From a checkpoint of a small image embedding model.
Model: 7.68M parameters, norm groupnorm.
Rows from block 10 of a small image embedding model, named by matrix and row number. Each number is 128 + 32 x the weight over its row's rms, rounded and kept within 0 to 255. All counts start at 0. Numbers have three digits each.
After each channel's rows are labels from the 100 images, of 14976, where the channel reaches its highest value: "colour at peak" is the nearest of a few named colours to the mean colour under the peak. Only what is clearly more common there than usual is listed. The data: photos of plants, animals and fungi (iNaturalist). In brackets: how many of the 100.
# r30: branch 2 reduce pointwise conv (model.blocks.10.r3.0.weight, 120x480x1x1), inputs 360-419

r30.118:152131134106122150177179163097070138191150138127134167115131112123110171185115123132095183105088138175141111141135192177095071190126116119100076159121132172076121155164143168109152
colour at peak: white (33)

r30.39:104048121106113117066122139118108121150102100179121094071129110116079129115111041080041121099115163150080135122144098135085102118144110093102150117154095124116118180115132132088065
colour at peak: brown (53)

r30.105:083065123117084131075170130165102085135149133146114217150173116149133167127097125145074125190168094160114145155159133170151131131161157174132168096135174126097127116142133128166134
colour at peak: brown (52)

r30.103:079086146121063092090078122122127103118104042067100098107160138114100099119131145085067106077126045087172063102151151130070154131105123120173106107156107136099121072112161090098132
colour at peak: brown (53)

r30.48:093141095121128143125130112124114091120084070102115107094095118083132093083134138083120154130091117115063119102119108107097108137159098090099118133149095140103112064082094138091170
colour at peak: grey (86)

r30.97:131147118075124169104090061098152149124108186089165114104148118088129142114073055161082125066093095058062122133099087100143145140134109087108169112140141121125127079137123093108107
colour at peak: white (28)

r30.30:088119082113097110085168115167125066082160157172143126138121155150127119195147107126113153150118107096111095116145112180104054125118045140131159139106113088169120166021049099108127
colour at peak: brown (61)

r30.10:152159165126105135108144134131136101060203132112126198131119113155115077157103114154124097213187100111086125135107123163165146173145097086134157128185089212081101152141119138112160
colour at peak: brown (49)

r30.96:066166170163121117152150121104156160130079161145174113152094137164159182134116119110157134166093167115138135089142073131148138090133117099127127136148173147181121070079073072148121
colour at peak: brown (52)