A small image embedding model, trained from scratch: 7.68M parameters, activation relu.
Rows from block 9, named by matrix and row number. Each number is 200 + 30 x the weight over its row's rms, rounded and kept within 0 to 999. All counts start at 0. After the name is the row's rms in percent of the matrix's.
# b10: branch 1 pointwise conv (model.blocks.9.b1.0.weight, 120x480x1x1), inputs 180-239
b10.52,074,196,213,179,195,220,207,254,142,196,227,192,209,195,226,202,192,143,180,207,195,173,231,192,181,167,143,200,213,189,202,219,208,183,162,172,204,220,190,203,174,215,189,192,255,197,200,210,250,185,238,136,297,212,175,214,224,207,233,215,225
b10.53,103,158,176,182,166,190,133,187,139,204,191,185,193,152,234,185,194,228,198,182,208,161,213,195,211,187,204,151,235,196,177,200,176,218,238,180,148,146,190,248,241,170,173,185,197,206,222,246,210,176,156,182,182,208,156,259,139,228,230,214,202
b10.54,111,207,212,190,227,195,195,162,234,205,156,169,198,196,222,152,133,174,172,186,164,167,201,232,195,181,223,197,217,186,196,166,256,211,220,221,177,193,176,235,229,194,206,193,189,240,187,228,182,167,195,159,181,182,145,201,184,176,211,247,182
b10.55,098,240,192,211,173,221,201,179,237,147,248,214,168,206,155,200,210,294,219,235,215,198,192,216,161,172,137,212,203,189,235,189,198,140,139,185,248,221,224,177,257,227,243,201,164,251,160,207,227,192,172,187,179,201,229,184,219,212,271,226,170
b10.56,142,243,199,194,210,219,214,230,227,279,188,270,263,191,155,196,216,158,223,185,213,167,223,196,228,209,218,150,177,204,217,215,177,264,142,234,252,271,219,173,194,196,191,207,191,192,269,233,183,186,215,193,193,240,245,206,183,210,185,143,268
b10.57,111,210,173,200,217,186,176,175,164,164,188,205,173,233,192,186,188,203,160,196,197,186,188,155,154,159,208,175,192,228,179,223,187,181,134,197,149,172,208,217,220,161,205,167,194,200,186,188,174,156,121,202,167,125,184,196,208,194,179,148,163
b10.58,109,201,184,199,194,185,192,209,213,186,201,174,171,197,192,147,195,160,254,200,217,174,161,226,157,150,217,192,232,164,214,219,197,183,254,164,239,184,149,147,158,196,200,225,218,145,198,186,160,226,209,169,211,200,154,185,147,195,190,214,174
b10.59,121,171,191,207,175,219,245,189,240,263,169,187,210,183,184,203,161,167,187,213,186,141,149,197,160,171,230,258,222,190,161,191,225,233,166,198,179,232,203,171,193,210,235,192,174,203,252,234,213,231,175,225,202,225,207,189,133,178,209,185,204
b10.60,107,181,195,231,263,185,256,203,240,198,158,204,187,211,230,198,159,247,178,212,206,181,189,221,169,134,196,143,212,272,221,176,212,223,210,224,160,174,239,216,190,265,163,207,207,160,232,213,202,289,206,215,237,206,216,260,262,235,252,182,245
b10.61,081,189,193,186,224,216,214,188,223,192,258,199,223,237,153,202,202,217,250,210,241,222,266,213,205,157,201,163,199,159,221,201,191,178,217,244,246,211,177,195,210,258,166,180,232,169,180,215,178,172,181,162,280,202,153,150,169,168,194,228,228
b10.62,101,232,229,211,232,189,227,197,190,196,119,211,168,205,197,166,223,234,184,153,211,162,122,205,142,172,142,194,194,173,174,202,195,198,167,243,199,212,209,227,213,288,226,164,190,204,172,189,177,207,205,229,151,136,228,196,251,213,224,199,151
b10.63,073,198,224,187,173,203,209,225,175,182,184,224,207,168,208,196,238,191,191,189,162,196,197,209,191,184,245,157,168,235,207,228,160,169,177,221,244,191,175,201,130,125,224,182,216,181,179,180,197,136,151,217,187,161,228,207,196,228,181,178,169
b10.64,124,138,223,202,197,105,215,223,192,186,185,154,198,202,241,195,220,258,211,175,158,195,199,211,185,210,163,258,205,218,211,236,185,209,262,121,154,171,115,106,188,201,179,202,222,145,220,142,127,276,210,166,163,186,207,147,147,173,198,170,204
b10.65,116,197,191,228,161,235,197,176,173,213,252,221,156,212,258,279,214,195,197,210,200,158,182,191,212,157,225,184,156,167,183,190,227,238,131,190,170,222,226,321,181,198,203,204,174,213,258,162,229,154,169,170,205,220,167,202,228,155,181,219,145
b10.66,068,231,187,151,257,230,210,211,199,222,201,229,195,214,203,187,187,157,187,184,218,181,217,190,216,191,129,164,197,218,175,202,251,196,196,176,152,236,270,234,227,206,226,219,183,229,199,222,250,192,159,206,161,211,186,218,200,195,243,199,244
b10.67,110,182,196,249,192,184,180,180,225,191,202,219,157,227,164,223,189,222,186,176,178,214,187,194,154,174,240,213,197,217,221,247,213,186,192,221,81,215,202,179,198,197,177,182,175,199,163,202,248,211,181,153,188,172,132,205,262,223,169,217,182
b10.68,068,219,202,215,205,180,224,169,241,216,183,268,193,200,208,193,210,274,213,220,246,194,162,239,202,211,303,232,254,243,173,200,165,221,239,203,189,214,206,178,204,225,204,258,199,198,227,215,229,177,235,238,179,231,256,208,173,170,165,187,238
b10.69,105,195,228,232,240,181,221,162,234,236,168,195,167,163,215,201,205,201,214,166,215,212,175,187,231,204,172,153,204,237,206,198,173,318,216,193,255,243,215,222,203,210,215,206,151,211,270,200,300,203,245,230,179,206,208,287,217,214,181,177,209
b10.70,113,207,174,153,193,217,230,224,223,155,138,191,185,212,141,208,194,217,152,207,147,206,184,207,196,175,198,143,153,226,235,177,145,191,133,238,131,175,165,56,150,201,220,202,216,153,166,181,204,131,199,202,195,219,206,191,202,201,201,149,187
b10.71,109,164,218,208,159,243,139,186,188,179,171,177,173,192,241,271,178,285,210,209,172,199,242,169,233,176,185,190,205,195,219,233,226,189,199,249,205,179,228,210,195,170,221,168,177,240,181,172,187,221,164,261,176,211,165,203,142,226,204,189,195
b10.72,073,271,171,185,183,219,226,199,150,214,223,192,148,224,208,227,208,185,166,219,165,209,212,202,174,187,159,166,171,177,191,196,217,182,226,189,203,176,180,147,159,224,232,202,200,196,167,181,156,153,154,205,210,152,154,178,242,196,172,176,212
b10.73,116,203,195,166,214,216,189,200,149,179,207,209,238,204,250,245,195,219,159,212,213,206,179,168,218,197,157,162,236,232,195,225,240,154,177,129,165,195,249,288,248,246,225,184,211,301,171,230,234,186,186,283,186,147,161,228,245,205,182,195,262
b10.74,080,176,208,209,198,256,184,206,219,207,239,231,202,286,160,190,212,136,249,195,202,209,154,146,210,188,139,243,216,220,239,202,218,195,226,201,208,244,269,186,244,203,185,207,194,208,208,231,170,186,225,234,172,212,248,202,201,200,173,232,190
b10.75,128,195,198,198,189,168,184,194,180,216,153,176,179,191,204,198,187,186,198,201,212,180,184,220,126,150,207,213,169,190,225,166,216,154,192,184,177,172,197,200,183,242,147,218,159,176,176,202,190,195,206,125,250,184,204,138,218,265,206,187,166
b10.76,080,228,234,186,187,246,223,192,128,224,98,179,240,178,165,217,177,192,160,233,189,240,216,167,168,183,120,224,220,200,210,209,161,190,193,197,216,248,195,180,212,245,202,198,203,186,242,227,137,227,204,206,171,238,162,179,151,184,141,179,239
b10.77,114,166,190,137,207,147,213,186,210,183,237,160,156,258,220,177,201,260,251,202,172,222,234,152,210,239,255,163,149,158,224,188,163,167,170,203,136,225,243,203,204,176,214,146,186,212,195,228,257,152,194,168,177,192,206,180,161,190,160,210,199
b10.78,092,193,189,230,174,207,194,209,175,203,167,181,209,214,228,213,213,176,193,210,223,178,214,198,217,177,173,239,173,147,132,181,195,205,186,159,209,203,214,242,231,123,187,214,181,201,220,217,197,145,247,206,173,218,281,149,185,132,212,229,205
b10.79,112,197,211,164,173,190,196,185,188,185,141,196,137,224,168,201,133,217,211,206,182,203,187,171,185,245,240,150,167,182,215,171,167,244,230,191,236,241,173,130,165,216,188,220,150,151,213,143,161,233,175,216,190,201,199,139,139,145,209,180,136
b10.80,076,215,185,228,193,142,173,211,212,248,213,263,261,220,192,218,164,176,190,196,208,232,209,263,187,237,178,233,173,246,109,250,169,255,215,209,183,229,285,196,180,147,188,200,228,221,246,217,204,169,204,190,190,222,221,190,193,145,189,190,180
b10.81,074,182,240,232,174,197,188,194,210,193,188,166,221,281,231,196,179,177,263,217,258,191,232,213,184,256,224,235,224,155,229,221,259,172,197,203,279,202,217,212,221,143,165,206,166,249,193,210,179,212,228,143,170,201,211,172,146,247,208,225,180
b10.82,104,211,175,162,233,199,234,187,151,224,223,191,189,191,227,190,217,194,188,211,184,212,153,251,191,221,205,242,246,212,244,183,207,241,244,170,184,238,275,242,199,141,227,177,167,191,216,197,127,217,199,247,195,229,229,197,162,237,247,179,164
b10.83,161,182,180,203,169,195,191,187,210,175,251,170,172,235,179,252,266,194,182,212,170,279,245,201,164,197,192,184,176,354,211,168,185,183,158,187,184,192,192,179,249,291,195,180,211,199,196,217,175,203,148,204,206,164,199,387,269,248,221,217,195
b10.84,073,273,188,164,219,215,169,209,220,173,172,203,197,171,183,208,221,162,181,186,183,211,182,193,209,191,248,184,188,244,262,187,179,166,182,235,157,203,201,193,161,219,208,184,194,208,182,196,178,208,205,208,195,228,196,230,156,177,194,171,217
b10.85,128,165,230,163,185,244,176,194,145,230,254,186,221,215,215,203,234,204,192,211,177,225,193,189,190,231,237,176,181,183,208,173,212,196,162,165,186,120,225,174,195,136,209,195,173,203,229,209,188,211,182,174,212,161,182,197,148,187,169,204,236
b10.86,111,186,179,232,161,135,190,196,207,204,224,191,181,147,255,212,194,163,214,211,209,162,176,253,216,266,178,280,243,125,184,183,270,227,224,163,244,240,243,198,191,169,206,251,176,208,216,201,229,246,258,194,252,219,178,164,192,185,271,230,173
b10.87,075,187,190,252,163,172,149,206,298,229,145,223,208,176,226,208,160,137,194,206,191,194,164,203,193,213,223,216,177,170,163,213,228,212,165,170,209,201,172,228,227,178,143,177,167,215,237,214,163,163,138,180,162,221,211,149,167,224,200,187,179
b10.88,087,172,213,181,224,260,219,221,196,204,221,166,203,194,128,213,167,175,202,207,188,199,181,202,204,193,206,139,228,224,186,198,204,205,282,197,229,251,174,186,178,158,188,241,215,205,200,224,212,159,242,225,212,231,192,189,208,147,184,227,203
b10.89,068,177,201,177,251,194,188,203,228,211,219,183,173,217,213,232,172,218,193,232,214,176,205,204,179,197,208,214,176,207,205,214,210,215,152,151,216,221,258,238,220,170,192,203,173,203,207,221,249,197,216,199,197,230,277,191,205,178,213,259,230
b10.90,076,223,229,168,224,184,194,201,212,221,128,177,223,201,241,211,215,191,198,206,258,168,166,214,204,201,170,232,240,205,206,199,179,229,209,196,247,141,172,212,174,185,180,189,183,199,214,236,151,182,200,190,149,169,245,187,199,168,225,206,215
b10.91,122,244,214,137,188,221,202,194,145,225,180,202,224,132,219,217,209,234,153,180,130,173,191,207,152,180,255,186,228,212,169,180,227,241,190,183,103,127,221,247,228,199,243,183,185,216,207,239,202,160,193,216,227,125,173,214,148,159,162,213,254
b10.92,097,234,167,186,203,207,159,201,176,170,238,240,184,217,184,177,253,213,159,175,151,164,184,111,176,297,183,205,163,155,188,215,215,176,199,223,157,206,220,193,184,115,219,205,214,184,161,186,239,226,169,187,147,170,123,181,194,192,203,192,189
b10.93,084,203,234,211,227,238,146,184,175,203,244,211,206,228,199,174,147,229,243,203,200,199,192,154,199,211,224,139,192,217,221,206,174,215,178,210,198,241,190,150,189,203,229,182,191,226,236,180,216,137,196,258,225,228,245,229,156,148,193,217,194
b10.94,118,192,165,215,201,186,221,217,238,215,160,217,199,197,159,159,208,206,170,175,201,169,152,181,206,170,195,187,168,178,164,205,128,198,181,177,254,203,183,193,172,199,185,194,212,194,188,188,204,168,178,213,221,216,206,160,150,291,199,244,200
b10.95,104,137,197,172,184,204,164,182,264,169,199,154,219,197,164,147,203,234,249,161,169,199,153,175,242,183,181,179,185,247,248,188,239,144,239,200,159,217,172,175,160,248,194,197,190,146,164,196,176,182,214,173,258,206,191,229,157,204,156,238,196
b10.96,102,211,179,208,173,219,139,196,203,170,232,190,169,182,250,222,196,221,199,177,228,180,149,237,223,180,183,196,162,205,217,157,199,186,204,267,231,245,186,171,234,183,178,168,155,158,179,202,218,184,140,192,229,271,207,230,222,229,225,219,142
b10.97,118,201,225,178,278,196,220,211,140,189,189,204,213,200,176,147,134,254,249,153,187,187,174,205,192,159,222,187,209,122,280,221,170,151,216,240,145,189,155,228,181,187,137,189,213,202,165,198,233,196,224,139,230,187,151,110,163,183,162,245,200
b10.98,081,210,212,146,207,207,213,195,204,173,157,198,210,232,186,159,173,184,174,209,167,132,228,230,200,152,217,184,204,196,201,196,209,171,271,197,157,226,175,182,211,233,133,159,191,181,187,195,146,229,202,211,253,246,192,186,156,145,187,239,229
b10.99,117,196,219,193,200,178,196,202,186,194,218,232,190,207,258,170,154,196,203,133,168,224,210,233,202,174,226,234,193,185,201,221,288,204,215,230,181,155,183,215,186,230,232,146,229,188,215,198,224,260,173,250,179,124,149,206,227,258,269,221,180
b10.100,084,201,171,233,177,188,217,206,154,166,254,222,211,231,186,193,171,186,219,177,239,190,209,210,184,220,181,142,190,144,208,231,237,216,223,205,189,225,219,242,181,211,234,192,183,185,200,170,198,174,252,252,220,212,275,180,171,231,223,161,186
b10.101,110,223,185,239,237,196,192,193,195,183,200,193,234,173,158,166,225,236,178,194,184,210,193,235,209,252,209,230,178,250,132,190,210,199,220,177,168,181,207,220,154,189,196,190,201,182,174,152,254,151,211,186,164,183,169,171,183,222,203,151,179
b10.102,075,231,197,200,215,215,176,188,177,209,147,181,214,232,205,195,226,211,195,209,211,190,234,250,168,185,271,214,175,159,193,206,209,195,194,224,204,178,171,225,184,219,209,175,201,212,206,204,163,185,208,157,182,154,213,188,218,193,209,242,231
b10.103,082,261,194,243,201,204,291,194,143,213,227,206,225,172,177,193,214,169,222,175,211,199,185,179,186,223,205,195,202,160,258,205,210,207,265,181,194,189,243,210,233,258,230,221,204,209,200,211,259,197,209,296,219,155,218,147,192,173,182,200,216
b10.104,105,198,173,177,205,98,201,174,195,220,237,187,193,181,209,216,190,224,188,222,192,187,174,242,143,206,215,228,190,168,196,184,269,234,230,218,208,204,240,294,230,236,196,206,212,208,224,184,203,135,161,202,222,219,260,140,211,239,212,249,166
b10.105,088,157,183,197,169,217,142,186,175,179,226,181,161,225,203,230,203,236,211,209,109,263,214,209,167,212,217,202,203,171,200,165,172,205,175,171,138,193,143,226,177,143,139,175,193,236,201,209,177,179,179,150,218,227,156,205,162,175,198,185,177