config = dict(
    model='image embedding model',
    dataset='photos of plants, animals and fungi (iNaturalist)',
    train_examples=77898,
    image_size=64,
    crop_scale_min=1,
    horizontal_flip=True,
    targets=['family'],
    num_classes=181,
    embedding_dim=64,
    arch='inception',
    norm='groupnorm',
    activation='relu',
    weight_standardization=False,
    depths=[2, 2, 7, 2],
    kernel_size=3,
    stem='single',
    widths=[160, 272, 480, 848],
    am_softmax_margin=0.2,
    am_softmax_scale=16,
    init='kaiming_normal',
    optimizer='soap',
    beta2=0.99,
    lr=0.0023,
    beta1=0.9,
    shampoo_beta=0.95,
    eps=1e-08,
    precondition_frequency=50,
    max_precond_dim=512,
    merge_dims=True,
    one_sided=True,
    adamw_lr_other_params=0.0025,
    steps=7000,
    batch_size=64,
    epochs=5.8,
    lr_schedule='wsd',
    decay_fraction=0.4,
    final_lr_fraction=0,
    warmup_steps=350,
    weight_decay=0.1,
    adamw_weight_decay_other_params=0.01,
)
Rows from block 8, named by matrix and row number. Each number is 200 + 30 x the weight over its row's rms, rounded and kept within 0 to 999. All counts start at 0. After the name is the row's rms in percent of the matrix's.
# b520: branch 3 second 3x3 conv (model.blocks.8.b5.2.0.weight, 120x120x3x3), inputs 63-71, a 3x3 kernel for each
b520.78,072,156,191,191,215,150,241,207,202,201,196,161,246,238,123,252,214,173,221,178,193,240,225,190,207,184,220,208,155,224,219,167,170,247,187,234,208,177,173,231,194,251,154,213,192,226,240,175,231,200,214,234,184,210,225,213,179,193,233,166,256,192,219,206,250,349,196,169,264,164,173,186,204,217,197,161,222,205,210,216,222,191
b520.79,073,234,203,153,195,167,212,178,176,188,216,192,151,232,179,234,161,167,222,201,205,191,183,173,172,210,218,175,225,242,174,171,179,204,181,157,210,221,220,191,189,214,196,237,156,208,175,144,149,159,202,243,208,196,202,171,181,194,174,190,171,235,177,217,222,160,183,216,205,169,199,206,204,174,210,208,141,207,264,171,186,226
b520.80,102,218,238,210,169,236,162,200,167,216,237,198,211,184,214,191,214,150,204,201,194,220,200,168,194,197,207,193,271,199,185,182,165,173,204,189,210,240,186,257,162,193,217,196,175,204,246,203,256,226,150,228,198,192,217,186,242,194,229,174,187,199,144,239,202,203,219,205,165,181,204,221,202,213,231,144,196,209,207,291,210,224
b520.81,092,215,209,194,142,169,200,179,208,183,217,173,213,128,150,201,200,203,156,178,162,195,229,189,162,190,148,204,184,192,218,207,131,188,245,157,178,163,195,235,178,131,143,243,156,198,177,156,231,188,185,189,244,151,193,196,174,167,175,181,225,189,170,215,205,178,174,167,190,168,183,198,186,182,190,204,191,197,197,231,202,210
b520.82,129,194,155,212,192,278,193,218,179,164,204,139,203,203,251,195,212,168,200,191,210,209,216,198,160,206,187,218,203,195,181,218,248,181,174,132,233,205,169,179,199,196,203,185,188,221,190,217,178,208,270,254,236,206,179,186,245,201,203,183,194,169,231,234,195,190,174,220,222,153,200,219,194,178,217,205,205,209,192,204,221,195
b520.83,061,232,173,194,193,186,217,180,203,175,225,167,195,175,190,251,228,154,214,237,122,227,254,142,159,214,234,210,144,163,169,195,157,205,208,226,201,172,170,194,229,172,221,215,205,173,189,186,242,219,193,229,165,170,214,158,175,244,263,222,200,204,229,166,236,190,171,186,221,227,246,247,120,197,288,183,211,225,237,212,223,208
b520.84,077,219,185,165,226,174,282,173,187,225,189,247,133,185,178,257,176,221,233,152,182,185,185,120,140,222,166,192,191,221,196,162,199,290,175,209,159,224,196,200,205,209,241,203,206,177,220,264,191,159,261,127,155,263,191,238,160,231,215,191,167,158,179,241,198,175,246,205,174,169,214,179,240,228,194,212,159,163,214,178,173,206
b520.85,112,152,286,219,226,153,191,208,180,222,153,226,218,252,183,192,210,184,181,248,181,230,184,198,213,200,226,194,191,215,233,171,187,200,241,176,206,194,183,217,202,178,175,202,236,188,177,204,181,223,208,236,180,220,192,184,222,214,162,233,231,207,213,207,220,184,161,187,182,208,229,242,217,211,191,270,196,219,220,164,199,195
b520.86,100,206,141,208,267,184,185,164,217,187,208,151,207,226,198,190,164,233,174,183,224,170,206,220,189,197,218,179,198,166,142,293,186,205,125,210,225,157,225,168,234,233,150,167,201,217,191,199,188,204,186,251,160,194,160,271,156,160,202,223,176,194,251,177,170,196,202,213,187,183,232,166,167,208,221,175,214,178,201,182,252,197
b520.87,092,104,220,204,224,201,190,187,164,216,127,206,180,260,163,182,166,197,174,133,202,184,225,189,198,168,232,191,160,181,184,252,153,238,164,184,213,198,127,166,191,137,230,193,221,163,142,201,210,211,224,214,221,177,204,134,171,214,154,175,195,226,176,208,196,227,194,159,174,189,184,208,185,203,181,191,190,223,228,173,235,180
b520.88,111,180,232,196,205,159,230,224,220,158,186,246,166,171,131,255,216,229,155,190,202,246,206,198,202,213,196,192,195,228,195,176,167,178,235,187,158,204,186,236,170,169,159,214,207,207,180,233,161,168,152,279,203,165,242,170,234,198,224,177,161,179,167,262,193,185,180,198,213,191,196,208,186,188,257,203,227,182,157,200,239,184
b520.89,115,184,197,227,210,197,156,227,126,239,181,210,211,205,183,157,211,215,218,188,211,237,264,189,187,189,192,181,224,173,180,208,172,205,213,177,184,226,174,210,188,193,175,194,248,168,224,191,157,174,156,209,188,206,170,154,217,230,189,146,240,190,194,200,210,187,256,198,199,205,205,213,224,208,163,159,194,204,226,150,223,165
b520.90,063,156,185,206,222,190,187,228,127,246,178,170,223,240,150,193,231,162,185,242,186,190,214,188,190,208,157,220,171,136,217,164,193,273,207,183,193,221,226,160,191,246,146,172,214,201,219,173,193,211,213,238,251,165,194,232,165,214,238,107,214,235,165,190,184,171,223,189,224,211,221,238,153,167,177,215,242,206,191,232,235,171
b520.91,136,207,187,185,182,173,294,188,224,154,189,178,187,193,213,245,164,230,173,204,202,210,237,198,199,237,198,169,177,223,183,215,159,239,199,218,156,180,228,205,224,189,205,214,145,201,224,163,197,195,231,198,214,168,143,198,196,206,208,175,172,125,299,196,207,192,195,237,212,208,211,182,271,175,164,182,246,199,175,204,266,175
b520.92,096,200,136,228,172,172,177,211,201,165,208,95,255,149,211,192,208,188,162,205,191,173,187,209,212,186,211,174,224,139,182,156,222,176,219,184,198,192,160,149,150,231,170,196,185,202,195,132,225,199,201,190,207,191,208,223,145,190,206,170,186,159,199,189,237,223,118,195,186,159,172,204,204,206,155,211,179,177,189,203,164,165
b520.93,096,243,136,202,152,233,181,214,213,228,241,152,214,97,230,157,228,216,229,187,185,176,222,221,164,197,182,178,185,142,172,153,191,231,220,222,191,176,243,170,169,175,211,267,160,221,199,217,217,185,194,140,193,183,246,238,194,225,176,226,195,168,199,175,251,175,196,202,243,230,201,196,237,210,212,228,232,182,169,153,216,213
b520.94,113,191,251,159,197,211,229,216,221,186,205,247,135,205,165,229,219,233,175,197,203,228,205,191,167,193,206,201,121,328,125,183,223,209,241,199,214,164,248,213,190,201,190,234,203,207,175,178,178,241,201,159,224,233,201,251,141,241,195,233,184,198,193,180,201,224,232,216,220,188,205,185,213,212,266,162,241,155,148,169,223,242
b520.95,060,198,185,236,170,190,212,174,239,247,198,205,235,205,186,174,154,247,236,215,186,222,231,229,154,190,166,211,183,195,211,209,230,204,199,224,173,237,214,169,212,213,234,187,187,213,153,267,243,223,197,199,196,235,240,169,221,207,217,267,172,218,134,233,248,256,169,215,278,171,171,260,217,215,220,221,239,221,216,202,134,230
b520.96,102,138,189,217,167,184,220,198,183,169,171,148,230,143,181,198,214,194,171,190,193,174,220,186,169,190,176,216,166,161,189,214,199,175,178,182,180,200,119,245,207,104,179,207,205,178,153,198,217,189,172,183,192,223,216,212,189,220,155,178,124,144,142,220,176,162,212,191,195,193,202,187,194,184,159,193,184,187,173,169,206,221
b520.97,082,176,212,224,182,218,139,188,173,152,154,260,196,215,204,176,202,162,186,186,165,231,169,172,207,190,179,191,192,272,186,194,191,159,194,160,186,245,195,187,187,176,198,181,171,187,165,195,192,176,218,308,222,124,201,230,213,173,170,187,208,178,214,222,188,183,281,155,226,202,191,241,188,185,233,157,189,183,200,194,146,202
b520.98,073,197,171,163,203,173,165,135,202,173,146,216,188,155,195,151,156,192,185,158,170,214,177,136,220,160,193,233,164,182,140,141,190,173,151,167,196,163,209,168,208,152,185,186,189,181,176,172,208,195,220,191,183,179,238,212,220,247,153,214,152,200,195,141,154,182,215,192,164,206,225,236,206,215,173,228,152,237,178,167,218,187
b520.99,109,211,148,239,176,183,205,154,174,230,189,163,243,168,168,202,172,161,253,197,186,198,195,168,223,261,176,185,188,191,190,179,210,197,160,160,264,122,215,186,205,168,173,250,145,212,226,183,212,226,191,177,194,177,189,173,170,165,197,195,168,179,190,177,228,166,205,182,201,204,146,171,181,182,195,195,219,168,203,232,146,207
b520.100,067,198,272,256,224,248,156,199,217,175,209,278,260,213,238,201,243,171,173,182,209,181,212,199,175,206,195,195,208,219,204,237,207,179,238,156,241,216,201,212,200,217,201,244,218,227,188,249,211,215,184,235,254,218,186,196,243,216,169,227,233,188,235,224,200,244,238,193,199,229,193,238,191,197,211,217,195,187,227,202,214,203
b520.101,069,193,213,175,197,221,157,211,205,177,203,239,171,205,197,158,232,200,185,229,180,208,174,173,159,225,239,204,184,186,216,193,192,132,253,173,171,216,223,199,157,207,184,200,203,215,191,186,196,174,232,222,180,197,192,175,170,120,200,235,203,256,141,166,206,200,173,197,194,180,204,200,185,211,165,169,186,208,190,231,167,182
b520.102,067,157,224,154,217,175,225,192,177,213,161,236,160,247,171,219,198,166,222,178,201,299,195,158,210,189,141,185,169,204,144,226,169,219,193,173,201,224,178,161,158,172,181,197,211,224,209,221,187,205,214,255,229,187,219,200,150,220,198,158,231,246,181,184,232,182,192,207,198,163,190,193,205,165,204,180,213,221,252,178,169,218
b520.103,091,167,224,201,223,138,193,190,210,182,183,193,192,244,136,252,179,200,177,227,217,247,180,192,186,246,174,198,149,192,228,172,168,223,190,250,135,213,191,195,144,218,152,227,198,194,250,178,176,141,204,244,212,216,214,255,145,172,193,228,170,174,171,198,189,227,173,160,294,284,191,192,181,190,240,199,186,151,209,194,174,222
b520.104,174,172,185,204,158,159,175,179,172,183,233,215,208,146,160,158,182,173,170,212,193,200,191,203,174,193,184,190,189,187,179,173,158,187,197,181,201,271,177,175,178,154,154,212,179,150,184,155,194,175,175,211,195,182,191,263,165,257,147,183,188,158,164,172,245,173,223,202,199,180,207,184,188,190,147,230,210,173,184,175,168,186
b520.105,086,195,254,175,229,144,236,216,193,183,167,230,192,200,174,247,208,190,204,191,208,185,179,193,207,194,184,199,182,222,224,177,201,188,236,229,162,207,184,201,166,209,213,209,227,171,234,201,240,199,220,156,167,230,189,243,147,135,183,235,189,140,224,173,190,254,180,186,209,91,161,183,147,197,111,169,177,167,203,175,195,179
b520.106,093,223,183,175,172,214,208,172,204,183,198,177,174,149,226,170,215,208,202,209,236,155,163,173,230,224,217,194,194,208,209,145,228,173,176,267,158,189,215,184,163,153,262,224,171,209,211,246,160,206,242,208,245,207,188,146,124,234,253,186,200,138,195,231,219,160,226,204,168,243,205,197,250,254,168,229,256,157,171,177,170,184
b520.107,082,204,208,145,152,234,213,188,114,212,187,205,167,187,195,214,193,134,223,199,192,228,227,207,201,189,144,177,230,165,158,173,194,251,170,176,196,198,184,218,160,176,200,196,193,158,218,160,194,233,224,183,198,172,208,172,203,197,206,169,198,197,176,176,209,213,195,188,174,151,209,207,206,144,238,202,201,220,199,198,249,175
b520.108,081,186,110,225,199,198,160,220,164,228,148,169,227,154,206,152,224,216,215,219,235,186,172,176,229,179,199,198,204,184,195,131,254,156,188,261,198,159,162,179,219,150,186,183,255,189,200,215,191,166,193,194,218,222,191,228,156,224,224,161,187,205,157,180,189,155,238,204,185,227,207,219,191,169,209,177,231,206,141,234,203,197
b520.109,124,241,244,248,262,226,212,208,222,231,263,238,268,257,246,214,208,226,211,209,201,192,222,194,213,210,211,203,233,228,219,213,229,224,212,239,211,253,228,253,238,264,236,218,227,208,208,233,213,204,214,209,227,222,221,267,246,219,232,233,261,233,242,206,213,205,202,199,227,206,189,206,237,212,225,236,222,228,235,223,207,187
b520.110,138,247,151,242,181,241,177,201,171,166,215,185,256,132,280,185,242,164,179,173,176,181,210,196,203,195,219,231,223,173,217,208,174,178,209,209,156,174,283,202,243,136,193,195,170,202,156,130,252,128,205,223,231,158,195,163,250,210,175,173,206,195,238,184,183,204,208,205,243,200,182,188,166,240,232,157,153,163,206,222,214,186
b520.111,055,176,198,221,200,222,162,263,161,207,199,164,255,223,219,152,208,182,187,215,209,234,181,228,208,181,200,182,231,151,211,189,238,233,229,201,199,216,208,186,235,175,194,206,261,207,212,190,217,231,195,193,174,186,282,167,256,210,247,179,239,238,213,173,228,198,195,204,206,175,191,236,231,190,177,269,171,215,309,277,206,183
b520.112,068,207,300,193,218,156,171,168,204,219,206,251,176,232,148,196,170,195,221,233,217,165,195,230,197,215,214,180,189,185,190,209,137,192,243,194,170,187,162,229,187,198,194,221,219,177,185,218,223,228,171,215,203,168,219,162,229,169,180,194,212,193,178,245,169,168,219,193,220,213,235,217,195,189,175,216,191,253,192,254,147,203
b520.113,089,188,141,183,199,224,186,177,192,210,206,123,216,198,189,225,185,144,228,194,155,246,199,181,236,180,222,185,171,219,174,187,207,201,186,185,236,211,156,217,179,197,165,175,181,239,283,166,177,172,205,196,217,202,171,167,288,179,211,172,122,200,173,163,182,266,251,222,267,163,169,214,196,202,327,157,197,155,199,192,219,216
b520.114,051,216,209,211,213,212,157,182,199,198,180,217,179,205,247,182,231,176,204,197,228,210,179,209,174,185,176,238,195,223,197,184,170,172,215,213,193,236,170,178,212,171,158,251,149,252,214,227,171,211,160,167,185,144,246,175,195,212,210,201,238,227,164,195,203,245,206,208,256,176,163,163,249,193,218,203,220,201,210,200,151,227
b520.115,071,205,216,185,187,164,214,216,146,219,208,209,188,225,147,210,192,190,217,191,180,187,127,210,199,244,298,188,157,181,196,158,183,221,208,179,190,225,130,188,199,239,207,217,188,173,204,173,166,219,179,193,171,194,199,169,208,173,232,151,260,192,190,141,186,212,207,157,208,236,175,171,163,181,174,217,202,189,194,207,154,145